From a checkpoint of a small sound classifier: mfcc input.
Rows from block 4 of a small sound classifier, named by matrix and row number. Rows with one number belong to one channel. Each number is 50 + 10 x the weight over its row's rms, rounded and kept within 0 to 99. All counts start at 0. After the name is the row's rms in percent of the matrix's.
After each channel's rows are labels from the 100 clips, of 14976, where the channel reaches its highest value: "responds to" is what is common among them. Only what is clearly more common there than usual is listed. The data: synthesized solo parts of chorales (CocoChorales). In brackets: how many of the 100, against the usual share in percent.
# convs0: first width-7 conv (model.blocks.4.convs.0.weight, 96x96x7, each kernel summed), inputs 0-95
# convs1: second width-7 conv (model.blocks.4.convs.1.weight, 96x96x7, transposed, each kernel summed), outputs 0-95

convs0.45 094:56 55 68 46 40 52 66 47 61 49 44 39 44 54 43 39 46 40 65 58 33 55 47 81 43 40 51 56 46 41 44 46 36 50 58 40 37 40 61 60 39 61 57 51 30 37 51 58 45 55 44 50 43 61 50 55 48 54 68 51 59 37 51 49 45 54 50 50 55 77 45 59 68 54 65 33 46 62 47 54 61 43 60 53 55 57 39 48 64 52 62 59 77 46 57 44
convs1.45 103:44 44 42 43 58 40 44 44 46 50 50 42 46 38 52 55 52 60 50 44 36 39 48 34 58 53 39 48 51 42 42 51 47 65 50 42 35 59 19 35 47 32 37 46 54 50 54 40 36 44 45 46 47 28 36 33 51 41 44 61 58 53 42 34 40 42 51 55 29 28 52 40 39 39 34 56 45 37 45 43 39 48 52 43 35 45 45 49 47 44 35 25 39 48 48 44
responds to: note G5 (71 vs 6.3); violin (62 vs 13.9); note F5 (34 vs 8.2); flute (34 vs 8.7)

convs0.31 116:53 51 56 42 49 52 49 41 63 37 50 62 43 55 58 56 64 42 57 53 54 45 47 43 53 50 37 54 48 76 51 26 48 48 60 55 48 53 58 38 52 66 30 45 39 38 41 66 43 47 54 50 32 50 52 37 47 57 38 25 41 34 40 52 61 42 61 48 43 46 39 53 34 58 54 41 54 51 48 48 63 51 17 44 40 59 68 61 39 39 49 45 38 44 58 42
convs1.31 098:58 53 31 49 51 60 41 43 39 56 44 50 65 31 50 33 48 45 45 44 48 69 56 35 43 31 64 52 49 23 63 64 50 63 53 53 59 60 43 71 42 39 52 71 53 74 52 47 49 64 35 45 68 45 45 42 41 39 46 60 62 63 53 57 48 44 50 39 39 63 53 48 53 62 55 54 57 64 62 52 46 54 52 46 51 46 43 52 51 69 51 65 59 50 56 52
responds to: clarinet (59 vs 9); note C4 (29 vs 10.7); note A#4 (27 vs 10.8); oboe (25 vs 7.5)

convs0.37 118:44 38 70 52 44 52 48 65 40 39 41 39 29 48 38 63 60 54 48 50 48 65 60 64 72 54 45 47 65 44 36 49 45 66 48 38 39 55 50 60 49 69 54 46 43 48 42 48 39 60 47 61 44 52 53 68 34 53 77 42 37 69 49 49 54 47 45 51 38 58 38 65 71 58 62 59 42 48 50 52 61 50 55 56 50 49 44 53 59 69 56 47 68 47 53 49
convs1.37 137:38 77 32 52 47 45 52 33 59 59 50 43 48 48 54 24 42 33 69 29 38 46 44 49 53 56 58 40 49 55 46 58 41 43 62 57 49 43 51 48 43 38 57 43 57 54 51 35 43 40 50 39 51 40 43 54 48 56 36 61 46 30 56 38 51 41 46 45 53 36 60 56 34 33 38 56 47 45 60 49 33 41 58 41 46 36 50 40 45 33 42 39 36 44 62 40
responds to: violin (71 vs 13.9); note C#5 (48 vs 10); note A#4 (30 vs 10.8)

convs0.80 080:37 35 49 65 64 44 37 53 50 52 42 30 47 32 56 41 64 59 56 48 58 53 48 49 35 48 65 53 50 49 50 52 27 33 46 47 42 52 49 48 60 34 50 45 58 50 55 38 48 49 68 58 58 44 56 34 51 31 37 56 58 72 44 52 54 37 56 42 69 47 56 51 60 54 34 47 62 70 64 43 51 54 50 60 47 49 50 56 78 63 60 53 62 42 43 50
convs1.80 097:44 61 51 53 28 45 52 28 40 32 48 53 47 38 43 56 48 62 63 37 50 50 51 59 57 53 62 26 39 47 47 58 44 56 54 33 48 40 60 50 44 43 56 52 45 52 60 39 41 68 48 45 40 42 39 44 41 77 59 42 34 45 56 50 41 67 47 51 32 58 41 43 55 52 63 35 34 35 49 55 32 45 49 39 52 29 40 54 37 53 51 42 51 46 54 57
responds to: violin (97 vs 13.9); note E5 (65 vs 7.9); note F#5 (38 vs 7.1)

convs0.68 088:60 43 49 49 62 63 62 49 52 42 62 69 27 56 46 53 45 46 33 49 40 55 48 37 54 36 39 42 52 68 54 41 35 56 60 49 61 53 82 39 64 52 48 45 48 35 47 51 60 50 60 46 49 52 42 50 43 52 28 45 39 42 46 56 48 56 47 48 47 30 33 60 44 69 49 47 42 62 49 46 62 51 32 47 48 46 66 59 38 49 37 60 31 40 50 48
convs1.68 093:40 54 42 44 37 52 43 58 49 58 42 45 60 40 52 39 53 51 47 48 73 47 66 50 53 54 57 54 71 37 50 56 60 51 55 57 40 64 46 37 37 69 51 54 51 68 51 60 62 50 48 52 64 52 76 67 44 53 51 50 17 52 52 49 67 52 56 34 67 77 47 55 46 39 51 50 53 46 44 56 54 51 38 59 59 57 40 43 53 50 67 54 65 54 48 41
responds to: clarinet (58 vs 9); note C5 (35 vs 10.2); note C#5 (33 vs 10); note D5 (27 vs 8.5)

convs0.81 121:63 41 53 56 45 44 49 53 47 50 67 58 61 49 64 68 49 32 51 54 50 51 57 61 50 56 66 47 60 39 37 48 55 54 64 58 47 36 33 46 35 60 52 69 43 54 64 29 48 45 44 46 30 61 53 41 47 52 70 24 57 60 34 43 66 58 57 41 54 50 55 49 51 53 45 56 44 46 47 63 47 48 61 31 56 65 48 46 41 41 44 43 73 55 49 66
convs1.81 111:34 60 45 50 54 49 54 26 52 48 37 43 51 59 58 36 55 52 56 32 54 60 45 44 52 68 43 57 56 65 59 47 56 49 21 50 50 53 49 43 53 41 65 38 42 57 52 78 40 45 62 59 38 48 53 56 47 61 44 76 59 31 63 50 43 47 44 47 43 68 54 66 50 43 42 52 50 51 58 41 59 45 36 51 37 44 49 54 69 62 53 52 38 55 49 36
responds to: violin (98 vs 13.9); note F#5 (48 vs 7.1); note E5 (42 vs 7.9); note G#5 (29 vs 3.9)

convs0.58 076:59 50 49 45 31 46 49 56 53 63 52 51 63 60 35 68 55 41 47 53 37 49 41 45 22 68 56 56 52 54 66 62 57 40 43 59 40 48 28 55 49 31 46 60 49 41 64 61 48 70 41 53 42 54 45 48 32 42 66 51 44 48 66 56 51 63 52 52 44 65 37 53 56 49 65 62 62 62 66 50 33 46 37 47 40 44 46 44 64 66 50 48 49 49 44 42
convs1.58 082:41 54 55 52 35 29 43 37 53 51 34 43 43 41 45 28 63 52 57 43 34 55 47 44 65 31 30 44 48 45 45 49 34 58 32 39 41 32 42 41 51 41 48 31 52 67 42 35 38 57 51 39 33 54 52 51 69 46 51 49 44 53 53 38 50 27 51 39 52 45 43 47 49 49 45 38 38 36 38 59 47 48 46 66 45 63 46 56 48 47 55 43 53 47 61 38
responds to: violin (100 vs 13.9); note E5 (44 vs 7.9); note D#5 (44 vs 8.9); note G#5 (34 vs 3.9)