From a checkpoint of a small sound classifier.
Model: 1.13M parameters, mfcc input, norm batchnorm, activation silu, depths [2, 3, 3], widths [96, 96, 96].
Training: soap at rate 0.0017, batches of 64, held-out accuracy 100%.
Data: 39062 training examples, 18.0 epochs.
Rows from block 5 of a small sound classifier, named by matrix and row number. Rows with one number belong to one channel. Each number is 128 + 24 x the weight over its row's rms, rounded and kept within 0 to 255. All counts start at 0.
After each channel's rows are labels from the 100 clips, of 14976, where the channel reaches its highest value: "top examples" is what is common among them. Only what is clearly more common there than usual is listed. The data: synthesized solo parts of chorales (CocoChorales). In brackets: how many of the 100, against the usual share in percent.
# convs0: first width-7 conv, stride 2 (model.blocks.5.convs.0.weight, 96x96x7, each kernel summed), inputs 0-95
# convs1: second width-7 conv (model.blocks.5.convs.1.weight, 96x96x7, transposed, each kernel summed), outputs 0-95

convs0.12 [128 136 104 139  98 110 141 174 137 136 160 145  92 116 129 143  91 124 112 169  99 113 100 100 137 102 147 128  98  98 124 116 175  62 117 101 130  92 116 128 114 133 148 137 134 100 123 139 182  82 140 113 141  83 114 115 116 131 137 123 140 152 127 143 118 106 100 132 125 130 171  84 110 124 145 116 159 127 139 129  96 126 116 134 139 175 123 139 163  62  98 143  97 105 117 130]
convs1.12 [121 151 177 125 176 117 135 146 131 142 120 154 145 135 179 166  91 149 121  85 174 124  88 129 159 178 143 135 167 141 150 138 148 130 143 109 160 154 155 180 119 166 146 129 101 123 143 146 177 144 118 106  86 125 128 124  85 138 126 126 132 137 157 127 126 149 124 124 185 140 122 162 127 125 147 120  81 114 168 100 117 129 139 131 121 149 119 130 127 129 124 134 167 117 109 143]
top examples: flute (93 vs 8.7); note D5 (35 vs 8.5); note C5 (29 vs 10.2); note E5 (28 vs 7.9)

convs0.87 [126 126  76 153 119 107 114 166 113 115 102 125 109 102 146 165  91 122  72 102 134 139  89 144 142 124 137 120 115 130 148 157 135 118 148 125 134 131 168 107  47 124  85 115 160  96 105 145 145 104 140  93 112 156 135 104 121 133 105 130 136 141 122  94 130 128 135 111 142 119 125  81 107 100 138 108 157  81 141  81 130 151 108 116 124 127 139 138 153  93 136 146 116 110 114 178]
convs1.87 [133 119  96 114 108 144 160 116  88 115 124 150 124 102 151 134 139 167 129 135 167 110 129 103 153 135 141 100 168 150 108 129 148 149 135 121 134 106 121 150 124 122 162  99 148 155 140 183 140 156  76 128 154 120 130 143 146 161 129 135 165 183 148 124 127 104 104 153  78 133 133 127 147 186 127 124  71 119 153 131  95 119 144 129 143  94 127  86 159 103 121 160 105 104 147 110]
top examples: bassoon (30 vs 8.3); note C4 (30 vs 10.7); flute (29 vs 8.7)

convs0.18 [118 148 115 103 139 153 106 154 133 142 136 129 125  85 142 140 139 103 132 110  93  90 156 132 155 142 111 139 127 158 104 109 181 119 175 120 127  96 161 114 152 115 143 131 104 123 113 108 124 107 123 104 156 145 126 154  91 147 162 112 120 136  79 133 132 150 138 125 195  74 144 120  94 134 163 120 136 113 117  74 131 105 115 125 124 107 128  76  98 153 130 124  99 158 177 117]
convs1.18 [156  73 119  91 111 117 124 140 132 135  71 135 128 115  71 110 120 130 125 133 100 126  87 132  81 124 135  77 134 107  97 119  82 132 147  91 135 124 115 140 144 112 115 124 127 109  88 100 124 135 116 154 129 140 144 116  85 139 141 126 153 141 131 125 133 141 117 111 149  95  99 154 136 138  74  97 153 111 151 147 115 115  84  97 129 125 125 168 125 148 114 127 109 144  55 107]
top examples: trumpet (88 vs 8.4); note D#5 (37 vs 8.9); note F#5 (26 vs 7.1); note F5 (26 vs 8.2)

convs0.55 [101  79  79 157  81 149 125 134 151 143  96 142  81 123 174 112 148 151 140  99 139 118 136 131 132 113 127 107 105 114 166 173 141 159 152 142 145 142 137 153 138 140  77 132 139 101 119 136 126 153 109 111  89 193 130 118 141 149 129 140 111 120  98 149 106 125 187  95 119 143 114 154 124 116 106 130 127 134 148 161 147 119 122 138 109 139 124 136 131 139 145  80 117  86 173 137]
convs1.55 [126 100 109 109 120 135 115 117 152  78 112 125  90 138 121 117 125 114  79 118 106 114 138  98 117 103 132 126  98 118 137 109 108 117 104 134 123 111 106 135 132 105  70 135 130 130 110 121 126 131 131 130  97 195 129  70  98 105 121 104  96 104 109 121 125 166 140 101  93 119 100  87 107 161  90 160 124 122  87 114 160 119  90 149 110 114  88 150 147  81 116 133 131 108 133  86]
top examples: flute (74 vs 8.7); note C5 (31 vs 10.2)

convs0.52 [102 135  97 153 136 123  93 127 134  81 136 146 141 128 146 176 148 132  96 120 152 139 131  94 126 119 108 154  80 116 122 121 139 122 131 139 121 115 146  99 104 108 103 113 129  38  94 120 151 127 109 101  88 146 137 107 125 127 109  88 153 118 105 120 117 130 145 133 138 117 155 125  56  94 106 138 114 115 115 119 113 131 115 121 112 106 115 153 166 203 127 151 105 131 127 131]
convs1.52 [137 163 105 123 144 124 147 190  79 136 125 143 144 123  90 176 143 122 140 132 141 133 134  99 147 105 147 147  88 121 128  93 114 133 111  98 141 135 113 100 149 124 161 114 165 135 146 127 154 123 151 134 159  74 169 113 125 174 135 129 123 152 112 162 126 125 105 158 121 152 148 124 180  92 134  73 141  95 134 145 128 130 121 122 154 109 141 171 151 137 134 116  82  99 159 132]
top examples: double bass (58 vs 1.6); viola (34 vs 8.5)

convs0.41 [139  82 134 172 124 107 127  70 133 142  88 154 154 124 161 145 112 149 149 150 110 135 124 139  95 125 128 132 125 132 120  90 135 118  80 137 130 118  92 133 155  96 152 133 125 111 146 101 129 118 103 124 101 120 109 127 146  91 133 144 144 112 110 127 196 147 138 155 101 142 137 171 122 170 113 150  98 152 110 154 117 125  82 109  98 176 116 146 111 142 130 114 126 131  57 131]
convs1.41 [137 134 122 119 142 108 128 116 137 104 139 143 134  94 110 148 135  78 111 131 127 156 136  99 132 154 118 119 113 168 126 159 165 123 101 120 114 135 130  99 105 108 116  89  75 106 135 161  84 135 107 121 132 138 115  78 109 117 120  99 168  86 140  75 103  91 115 128 137  89 101 101 122  93 190 161 113 138 108 126 131  81 132 161 117 145 134 107 151 150 130 111 129 124  95 163]
top examples: clarinet (58 vs 9)

convs0.39 [132 120 116  77  78 112 132 107 120 158 123 111 178  89 141 167 125 156  88 143 115  86 128 127 119 138 108 144  80 112  98  93 124 139 141 109 153 122 117 116 143 117 113 111  95 132 146 123 117 142 142 150 172 112 134 147 153 156 130 146 125  98 100 157 126 101  97 132  81 109 162 136 109 170 136  81 142 120 147 107 155 188 135 121 126 158 132 128 108 111 117 148  80 131 141 108]
convs1.39 [125 101 162 105  97 125 101 124 126 152 108 156 129 137 133 108 112 140 166 148 137 121 169 111 124 143 134 122 133 149 153 136 157 135 122 129 122 154 143 155 128 172 121 111  91  85 132  90  60 131  98 163 121 122 118 152 148  94 167 171 123 131  99 112 111 101 151 106 144 132 133 186 115 175 113 102 150 113 138 125  64 147 138 138 107 129 157  87 109 103 104 134 155 129 114 134]
top examples: flute (62 vs 8.7); bassoon (38 vs 8.3)

convs0.93 [133 108 122 124 162 137 167 161 115 143 141 114 121 125 138  90 147 134 111 138 129 120 171 131 125 119 144 116 152  89 107  97 103 148 156 140 128  79 172 121 148  98 122 157 127 136 104 112 137 127 115  94 158 139 152 129 118 114 131 137  77 101 107 179 146 179 108 147 171 134 105 152 118 186 135  92 104 125 125 162 180 134 117 101  97 138 157 150 119 138 159 109 102 115 159 110]
convs1.93 [132 151 116 130 139 135  97 126  94 133 118  92  70 116 116 107  93 144 122 137 112 122 127 120  71 109 108  75 120 118 136 108  76  96 130  98 113  97 151 105 195 100 120  95 165 113 107  81  97 123 137 150 146 124 111 142  93 119 121 120 116 127 125 132 131 128 105 105 132 115 120 112 123 113 114 110 156 142 129  97 116 122  59 152 162 104 138 142 159 126 133 135 114 148 138  79]
top examples: oboe (71 vs 7.5); note C5 (31 vs 10.2); trumpet (25 vs 8.4); note A4 (25 vs 8.6)

convs0.95 [128 122  99 143 155 106 143 125 120 148  93 138 136 113 134 105 111 134 102 157  99 104  99 110 120  94 103 167  65 127 110 109 119 122  90 125 143 177 143 149 108 125 137 129 160  72 119 140 179  96 112 110 134 114 122 147 148 163 112 123 139  93 103  95 138 158  95 163 170 121 159 135 122 129 107 163  94 138 121 148 108 166  98 119 109 142 111 113 120 132 101 131 113 157  79 149]
convs1.95 [ 90 118 162 145 116  82 182 104 161 114 146 123 143  70 122 135 124 109 131  99 106 137 118 106 101 137 149  98 141  93 112 135 135 116 106 179 140 113 144 154 130  88 136 147 102 108 118 129 116 173 158 116 109 149 146 120 162 140 114 134 116 112 110 107 144 146 157  81 136 136 160 144 104 120 123 111 153 143 128 123 131  85 127 140 150 143 131 136 153  82 116  79 126 193 114 152]
top examples: clarinet (74 vs 9); note F4 (28 vs 9.1); note C5 (27 vs 10.2); saxophone (26 vs 1.6)

convs0.74 [146  92 128 100  97  80 101 119 183 142 169 127 159 151 130 148 140 147 123 164 116 107 154 149 120 157 148 104  85 115 131 120 110 117 143 161 130 131 126 118 110  92 125 137 106 133 125 150 117 170 105 159  81 153 137  71 129 110 121  79 148 126 139 198 135 102 112 119 100 122  99 130 117 131 144 103 158 158 121 125 122 112 109 161  94 138 150 152 132 147 140 127 134 149 114  91]
convs1.74 [ 99 116  88 125 108 157 135 137 123 106 153 123 130 129 161 151 137 148  96 136 157 152 109 136 160 125 117 145  99 151 136 136 116 146  95 135 170 113 100 102 139 111  80  89 130  73 110 158 113 105  91  93 124 107 127 120 103 146 116 122 123 132  90 105  95 109 135  67  89 105 158 134 122 126 139 117 100 117 139 122 100 159 117 138  98  98  77 117  87 130 106  79 148 119 117 149]
top examples: horn (49 vs 6.8); bassoon (49 vs 8.3); note C5 (35 vs 10.2); note F3 (26 vs 3.6)

convs0.36 [161 126 132 153 107 109 195  96  99 131 128 145 136 123 110 142 113 137 139 126  98 148 103 161  76 100 162 136 114 115  74 146 118 111 115  79 121 122 153 135 112 131 173  95 172 113 145 136 124 111 122  99 138  98 118 109 159 142 144 150 142 128 129  88 147 156 130 147 141 117 131  97 135 122 106  96 126 131 176 103 114 172 134 107 130 144 110 145 147  80 110 105 114 174 105 151]
convs1.36 [121 124 142 104 149 112 149 119  94 121 152 159 131 124 140 142 103 142 110 125 195 122 119  89 154 140 132 133 215 154 146 139 128 137 134 159 144 156 170 141 122 141 139 138  94 106 135 192 102 111  99 133 120 126 110 164 106  92 133 156 125 113 121  96 123 130 112 152 122 107 115 121  96 136 122 135 114 108 138 102 107 119 146  89 131 138 134  72  82 112 121 116 158 120  81 129]
top examples: viola (100 vs 8.5); note G#4 (59 vs 9.4); note F#4 (27 vs 8.6)

convs0.51 [111 105  51 128 139 119 118 136 121 157 106 131 160 133 117 130 162 107 150 155 115  99 110 139 124 141 155 137 113 115 134 106 148 114 117 126 126 140 155 173 105 109 124 107 127  67 138 131 137 134 163 100 112  97 107 146 116 126 165 144 153 121 149 150 144 116 132  94 195  95 171 120 122 127 144 148 133  86 119  78  94 146 160 179 137 130 141 134 101 124  92  96 134 150 136 135]
convs1.51 [116  81 135 127 114 125 100 164 149 117 105 119 169 103 141 154 152 166 119 129 143 173 143 137 117 149 121  60 128 115 126 156 153 122 113 113 137 128 163 199  96 135 116 136  97 128  81  64 171 116 148 107 125  95 129  75 105 123  94 115 150 118 133 103 142 118 128 114 136 113 134 114 127 132 149 122 137 121 154 102 132 136 114 148  99 153 120 125 117 149 122 123  80 162 106 123]
top examples: violin (63 vs 13.9); double bass (28 vs 1.6)

convs0.63 [136 100 127  90  80 139 119 105 133 149 156 100 147 114 157 152  88 121 137 145 100  97 110 161 104 137  65 131  87 154 154  58 151 144 125 127 115 111  80 123 148 101 121 114 118 116 131 136 145  88  79 102 129 139 105 158  74 115 104 112 124 137 128 117 110 120 147 156 131 179 104 142 128 133 123 118 159 142 169 116 123 136 125 112 133 147 106 137 119 121 113 111 170 100 134 129]
convs1.63 [143  98 127 132 128 105  95 121 155 104 139 139 121 116 142 114 121 105 112  91 126  94 142 136 122 141 162  89 117 169 136 134 147 123 166 156 100 131 138 137 133 134  95 105 110  90 107 155  95 111 112 138 121 108 108  92 132 140 151 123 134 129 125  73 112 140 153 144 115 127 138  93  79 145 143 144 135 101 100 144  80 131 172 154 113 146  81  83  96 121  72 178 156 117  98 130]
top examples: cello (99 vs 9.7); note D#4 (36 vs 10.7); note C4 (32 vs 10.7); note F4 (30 vs 9.1)

convs0.37 [122 109 123 127 120 133 153  88 146 155 127  85 176 114 110 174 157 136 133 151  95 156 109 163  82 124 128  96  83 101  86 132 144 141 121  75  97  89 122  87  97 144  99 114 124  83 144 106 122 160 128 132  99 123  82 138 122 115 167 147 137 162 108 146 133 149 146 138 148 127 120 123 126 132 139 137 165 156 170 120 113 106 123 141 107 128  96 127 145 141 147 132 164 131 145 162]
convs1.37 [116 136 139  79 121 114 106 142 137 118 127 181 164 150 152 125 172 129 111  94 142 127  85 106 136 142 137 144 122 131 159 117 162 166 121 133 145 124 144 121  95 156  99 105  96 100 120 148 105 121  87 132  96 107 101 147 153 133 106 107 159 117  60 105 112 112 130 135 127  95 140 106  83 104 135 103 120  82 145 103 122 148 156 110  89 115 103 139  75 106 131 148 144 115 121 147]
top examples: violin (62 vs 13.9); note A#4 (33 vs 10.8)

convs0.73 [169 142 151  75 111 121 139 103 129 127 131 182 119 131 107 132  93 172 126 127 138 106 123 125 131 113  94 124 123 137 173 156 143 126 139  93 110 153 125 140 175 138 145  84 114 177 152 149 134 100 133 151 162 105 105 156 122 159 115 174 106 121 130  66  97 154 101 124 115 125 190 129 125 124 145 118 148 106 107 145 117 135 115 130 167 136 100  99 120 107 116 114  99 113 139 105]
convs1.73 [ 78  86 114 101 114 122  92 112 154 105 109 120 107  96 140 115 143 117 119  85 126 124 120 110 135  98 103 142  78 146 153  98 120  77 150  99 115 136 105 145 123 121 104  98 106  86 119 101 137 126 127 144 139  88 101 112 108 121 113 121  84 124 113  88 100 101 125 113  58 107 123 140  83 141 106 103 130 102 134 107 133 137 118 120  72 150 100 118 104  91 133 138 112 134 135 130]
top examples: saxophone (100 vs 1.6); note D#4 (31 vs 10.7); note F4 (28 vs 9.1); note G4 (25 vs 7.3)

convs0.27 [145 167 138 139 126 168 130 134 117 111 150 130  69 101  79 144 118 110 136 171 126 131 142 111 112 154  98 135 148 122  88 103  88 151 132  98 115 102  95 116 133 114 135 153  72  83 129  86 126 108 143 128 165  99 166 149 133  90  78 115 144 124  99 123 117 143  93 138 140  91 164 143 136 111 102 117 108 131 122 152 155 136 144 165 137 125 139 114 175 106 125 134 125 155 135 116]
convs1.27 [144 157 141 136 142 119 127 104 120 123  95 159 127  94 138 150 108 146 132 105 156 131  60 133 165 135 158 126 112 136 135 137 106 148 161  91 120 145 187 156 113 152 130 107 187 119 166 135 118 141 104 109  95 129 151 145  73 149 120 132 116 121 146 135  96 117 134  90 139 130 126 116 130 146 141 127  91  74 159 124 124 130 146  85 141 123 130 123 141 122 139 110 149  92  61 125]
top examples: flute (98 vs 8.7); note F5 (26 vs 8.2); note D5 (26 vs 8.5); note C5 (26 vs 10.2)

convs0.42 [138 112 134 125 112 106 121 141 110 127  72 158 134 106 114 123  85 108  92 112 139 170 182 105 136 140 126 157 116  84 114 110 167  82 107  93 145 168 165 156 110  92  84 147 156 140 122 127 177 118 162 147 123 126 110 105 163 115  89 114  86 128 112 127 145 135 154 110 119 115 102 105  94 156 100 109 117 120 122 116 151 155 135 132 122 133 143 144 145 117  95 140  98 110  99 117]
convs1.42 [115 123  94 129 113 165  82 105 109 118 106 118 121 138  86 133  97 125 127 135 133 141  99 160 162 110 119 135 160 118  92 122 137 109 112 142  98  82 139 137 132 116  93 140 129 144 124 110 150 141 105 102 105 160 171  81  89  68  98 118 139 135 168 148 135 122 104 132 110 157  76 115 148 145 123 194 120 148 150 122 138 152 119 186 163 136 142 140 140 129 139 128 132 146 145 124]
top examples: oboe (40 vs 7.5); flute (27 vs 8.7); viola (26 vs 8.5)

convs0.21 [107 108 103 136 118 145 102 151 166 134 140 119  78 130 179 150 152  85 155 121 101 129 115 104  96 114 124 132 121  96 126  98 139 100 116  92 104 110 123 133 138 135 150 161 135  86 147 117 160 110 128 136 124  81 167 132 122 115 104 113 112 123  80 158 130 129  95 118  92 129 122  94 146 141 110 170 115 173 142 110 116 114 158 137 104 200 111 124 155  91 116 125 105 111 131 148]
convs1.21 [111 141 153  90 107 138 165 104  96 114 137 117 133 143 128 136 155 138  87 121 164 117  80 123 142 146 128 142 134 156 147 159 151 156 155 116 135 169 125 170 137 118 133 104 130 127 181 144 144  94 133  97 118 111 150 110  93 138  96 141  89 160 128 112 113 162 150  62 120 132 106  96 140 125 143 151 112 123 168 110  89 133 118 166 116 172 130 136 140 117  93 151  95 111  87 139]
top examples: flute (67 vs 8.7); horn (27 vs 6.8); note E5 (26 vs 7.9)

convs0.7 [116  88  93 115 105 132 117 118 102 164 157 135 193 127 140 125 135 116 117 104 147 130 105 108 146 110 106  82  96 105 102 135 140 124  94 124  83 112 150  87 137 113 144 100 128  69 142 100 146 121 152 110 105 130 125  88  99 154 111 122 110 157 132 140 102 157 151 118 107 106 168 136 130 115  71 125 152 129 140 121 151 114  97 172 156 120 150 120 131 120 150  90 152 155 131 156]
convs1.7 [146 120 170  93  78 130 106 139 163 104 144 130 128 123 124 128 102 147  96 133 139 134 143  96 157 133 119 130 120 159 151 157 159 129 145 106 142 150 126 129 146 145 117  89 158  88 159 122 148 133 124 122 140  81  95  83 117 129 135 170  96 154 118 101  70 109 132 143  99 153 116 100 129 136 165 139 107  96  89 102  76 124 152 134 116 127 110 132 111 145 153 162  99 100 132  86]
top examples: saxophone (92 vs 1.6); note G4 (28 vs 7.3)

convs0.80 [151 149 101 105 111  97 110 144 136 151 139 133 108 155 175 134 110  88 132 122 144 114  85  99 124 158 101 132 136 131 185 155  83 177 121 143 128 135 121 116 118 160 115 128 104  92 117 139 130 143 110  73 122 154  97 100 108 131 174  81 171 107 143 141 127 102 135 115 112 158 171 128 108 138  88 110 108 121 140 118 157 118 168 134 122  81 121 125 145  88 124 130 108 137 128 120]
convs1.80 [120 104 148  96  97 138 130 132 125  98 140 111 131 114 119 131 119  96  88 149 140 127 118  85 132 120 107  80 125 119 132 136  88 125 115 133 103 152 129  95 125  73 149  89  96 115 159  99 128 109  91 101 163  94 109  98 126  76 113 104 119  85 145 130 121 151 116 140 143 109  95 101 105  97 131 157 124 127 136  96 114  96 134  88  99  94 109 128 110 122  88 153  96 128 104  81]
top examples: violin (53 vs 13.9); saxophone (37 vs 1.6); note C#5 (36 vs 10); note C5 (28 vs 10.2)

convs0.89 [117 123 110 124 114 106 118 163  95 142 112 129 144  99 109 137 158 122 147 160  94 130 102 112 155 188 142 171 150 125  89  88 127 121 105 144 129 110 119 136  94 110 169  96 114 144 131 101 124 132 148 111 109 151 117 151 177 154 160 148 178 118 156 113 103 102 135 109 164 131 170 141  96 136 113 146 123 120 101 133 147  73 141 159  88 128 110  92 104 157 118 126 128 158 109 129]
convs1.89 [134 113 135 107 162  79  93 147 142 126 125 126 115 135 120 178 103  99 103  84 115 140 112 128 124 137  98 120 116 146 124 149 138 106 109 143 104 121 151  70 106 105 112 116 116  93 107  75 126 137 142 129 152 137 112 147  74 116 114 146 136  70 122 144 109 114 127 104 112 100 122 149 123  98 174 121 114 119 100 132  92  92 133 118  86 104 102 131 100 196 127 100 135 123 106 127]
top examples: saxophone (64 vs 1.6); note A#4 (27 vs 10.8)

convs0.26 [121 106 117 135 130 130 148 121 151 132  95 171 140 112 111 134 119 136 129 107 152 152 132 140 120 122 112 145 101 140 120 169 129 100 133 109 139 180 166 132 120 140 124 117 138 141 130  97 149 126 116 111 183 103 148 120 155 110 156 187  47 130 195 163 148 150 139  91 131 140 167 132 135  93 133 119 164 176 116 136 123 116 143 146  94 155 129  99 133 118 128 143 139 166 124 145]
convs1.26 [ 96  95 156  88  95 158 118  52 143  99 130 123  81 146  96  85 139 138 109  86 152 130 129 102 122 112 164 114 120 169 143 115 156 110 121  92  99  96 110 130 114 133 130 111 135 103 117 105 136 132 120 118  94 152 130  61 127  97  95 108  96 158 124 122  92  88 138 138 101 125 109 115 113 118 104 149 127 126 105 114 119 124 121 127 142 148  98 121 120  95  99 120 158 121 128 149]
top examples: saxophone (84 vs 1.6); note D#4 (30 vs 10.7)

convs0.15 [140  98 121  95 172 163 108 142 139 163 130 122 111 104 118 168 142 124 112 122  89 140 172 127 130 148 136  87 163 116 108 127 104 114 122 140 123 102 172 129 143 102 110  71 103 134 144  71 125 113 106 150 163 133 123 181  95 161 137 116 140  92 133 135 107 151 126 108 161 146 153 122 123 135 163 142 145 104 102 111 158 114 140 160  95 135 123 114 164 140 156 157 155  90 131 110]
convs1.15 [117 124 106 112 122 118 156 135 119 146 126 149  79 134 156 133 107 183  94 126 148 160  84 134 140  97 114 112 141 127  90 111 123 149 119 117  90  82 191 139 124 164 115  84 124  86 105 114 127 121 118 134 135  93 106 111 116 115 124 141 142 120 112 108 106 123 125 101 112  89 147 145 129 107 149  86 103 100  85 111  87  93 100 115 132 156 119 122 106 100 110 127 118  96  76 125]
top examples: flute (78 vs 8.7); note F5 (30 vs 8.2); note D#5 (26 vs 8.9)

convs0.25 [126 169  97 157 139 144 107 118 133  80 154 138 117 148 121 118 129 105  95 149 139 109  99 135 147 116 128 112 178 136 136 139 119 112 133 165 162 187 130 127  87 179 155 154 104 128  88 155 117 125 129 147 105 147 126 125 126 141 149  90 207 130 113 114 136  84 140 124 115 138 120 157 111 108 134 126 111  96 173 133 185 111 110 106 141 128 134 155 114 118 144 154 150 122 108 119]
convs1.25 [163 140 109 116 118 139 116  91 130 109 104 115 114 113 121 157 109  97 106 112  99 102  65  96 142 100 109 113 130 137  92 101 108 123 124 121  71 116 143  88  86  93 132 123  94 132 143 105 170 132 151  89 134  86 132 121 122  92 105  92 114 122 144 106 132 110 111 125 116  87 147 121 119 106 102 140 128 131  90 110 167 130  96 118 117  86 131 114  86  90 126 122  97 103 121  98]
top examples: trumpet (80 vs 8.4); note D#5 (25 vs 8.9)

convs0.46 [107 100 161 116 137 116 157 142 138 129 125 169 146 115 114 100 133 132 171 117 111  85 156 150 131 108 108 141 102 130 136 124 167 123 159 124 141 124 108 164 143 122 157 157 169 189 145 128 132 106  74 119 156 104 142 163 153 114 104 176  98 133 166 131 143  99 100 123 118 138 148 130 113 110 135 152 137 148 122 131  89 123 111 170 101 160  91 105 110  88  71 127 124 148 125 130]
convs1.46 [ 88 113 140 101 147 153  73 128 153  95 144 176 123 140 128 122 125 122 113  92 131  93 120 103 114 104  93 116  87 159 143 128 147 136 119  94 102 103 137 134 100 169 125 125 123  91 143 102 125  89 130 144 123  95 127 104 132 132 102 124  91 146  70 108  92 111 142 119 142 109  85  98 103 116  88 158 139 127 136 110 116 119 155 136  98 164 140 115  92 107  92 152 130 108 117  89]
top examples: saxophone (98 vs 1.6); note G4 (30 vs 7.3); note A4 (26 vs 8.6); note F4 (26 vs 9.1)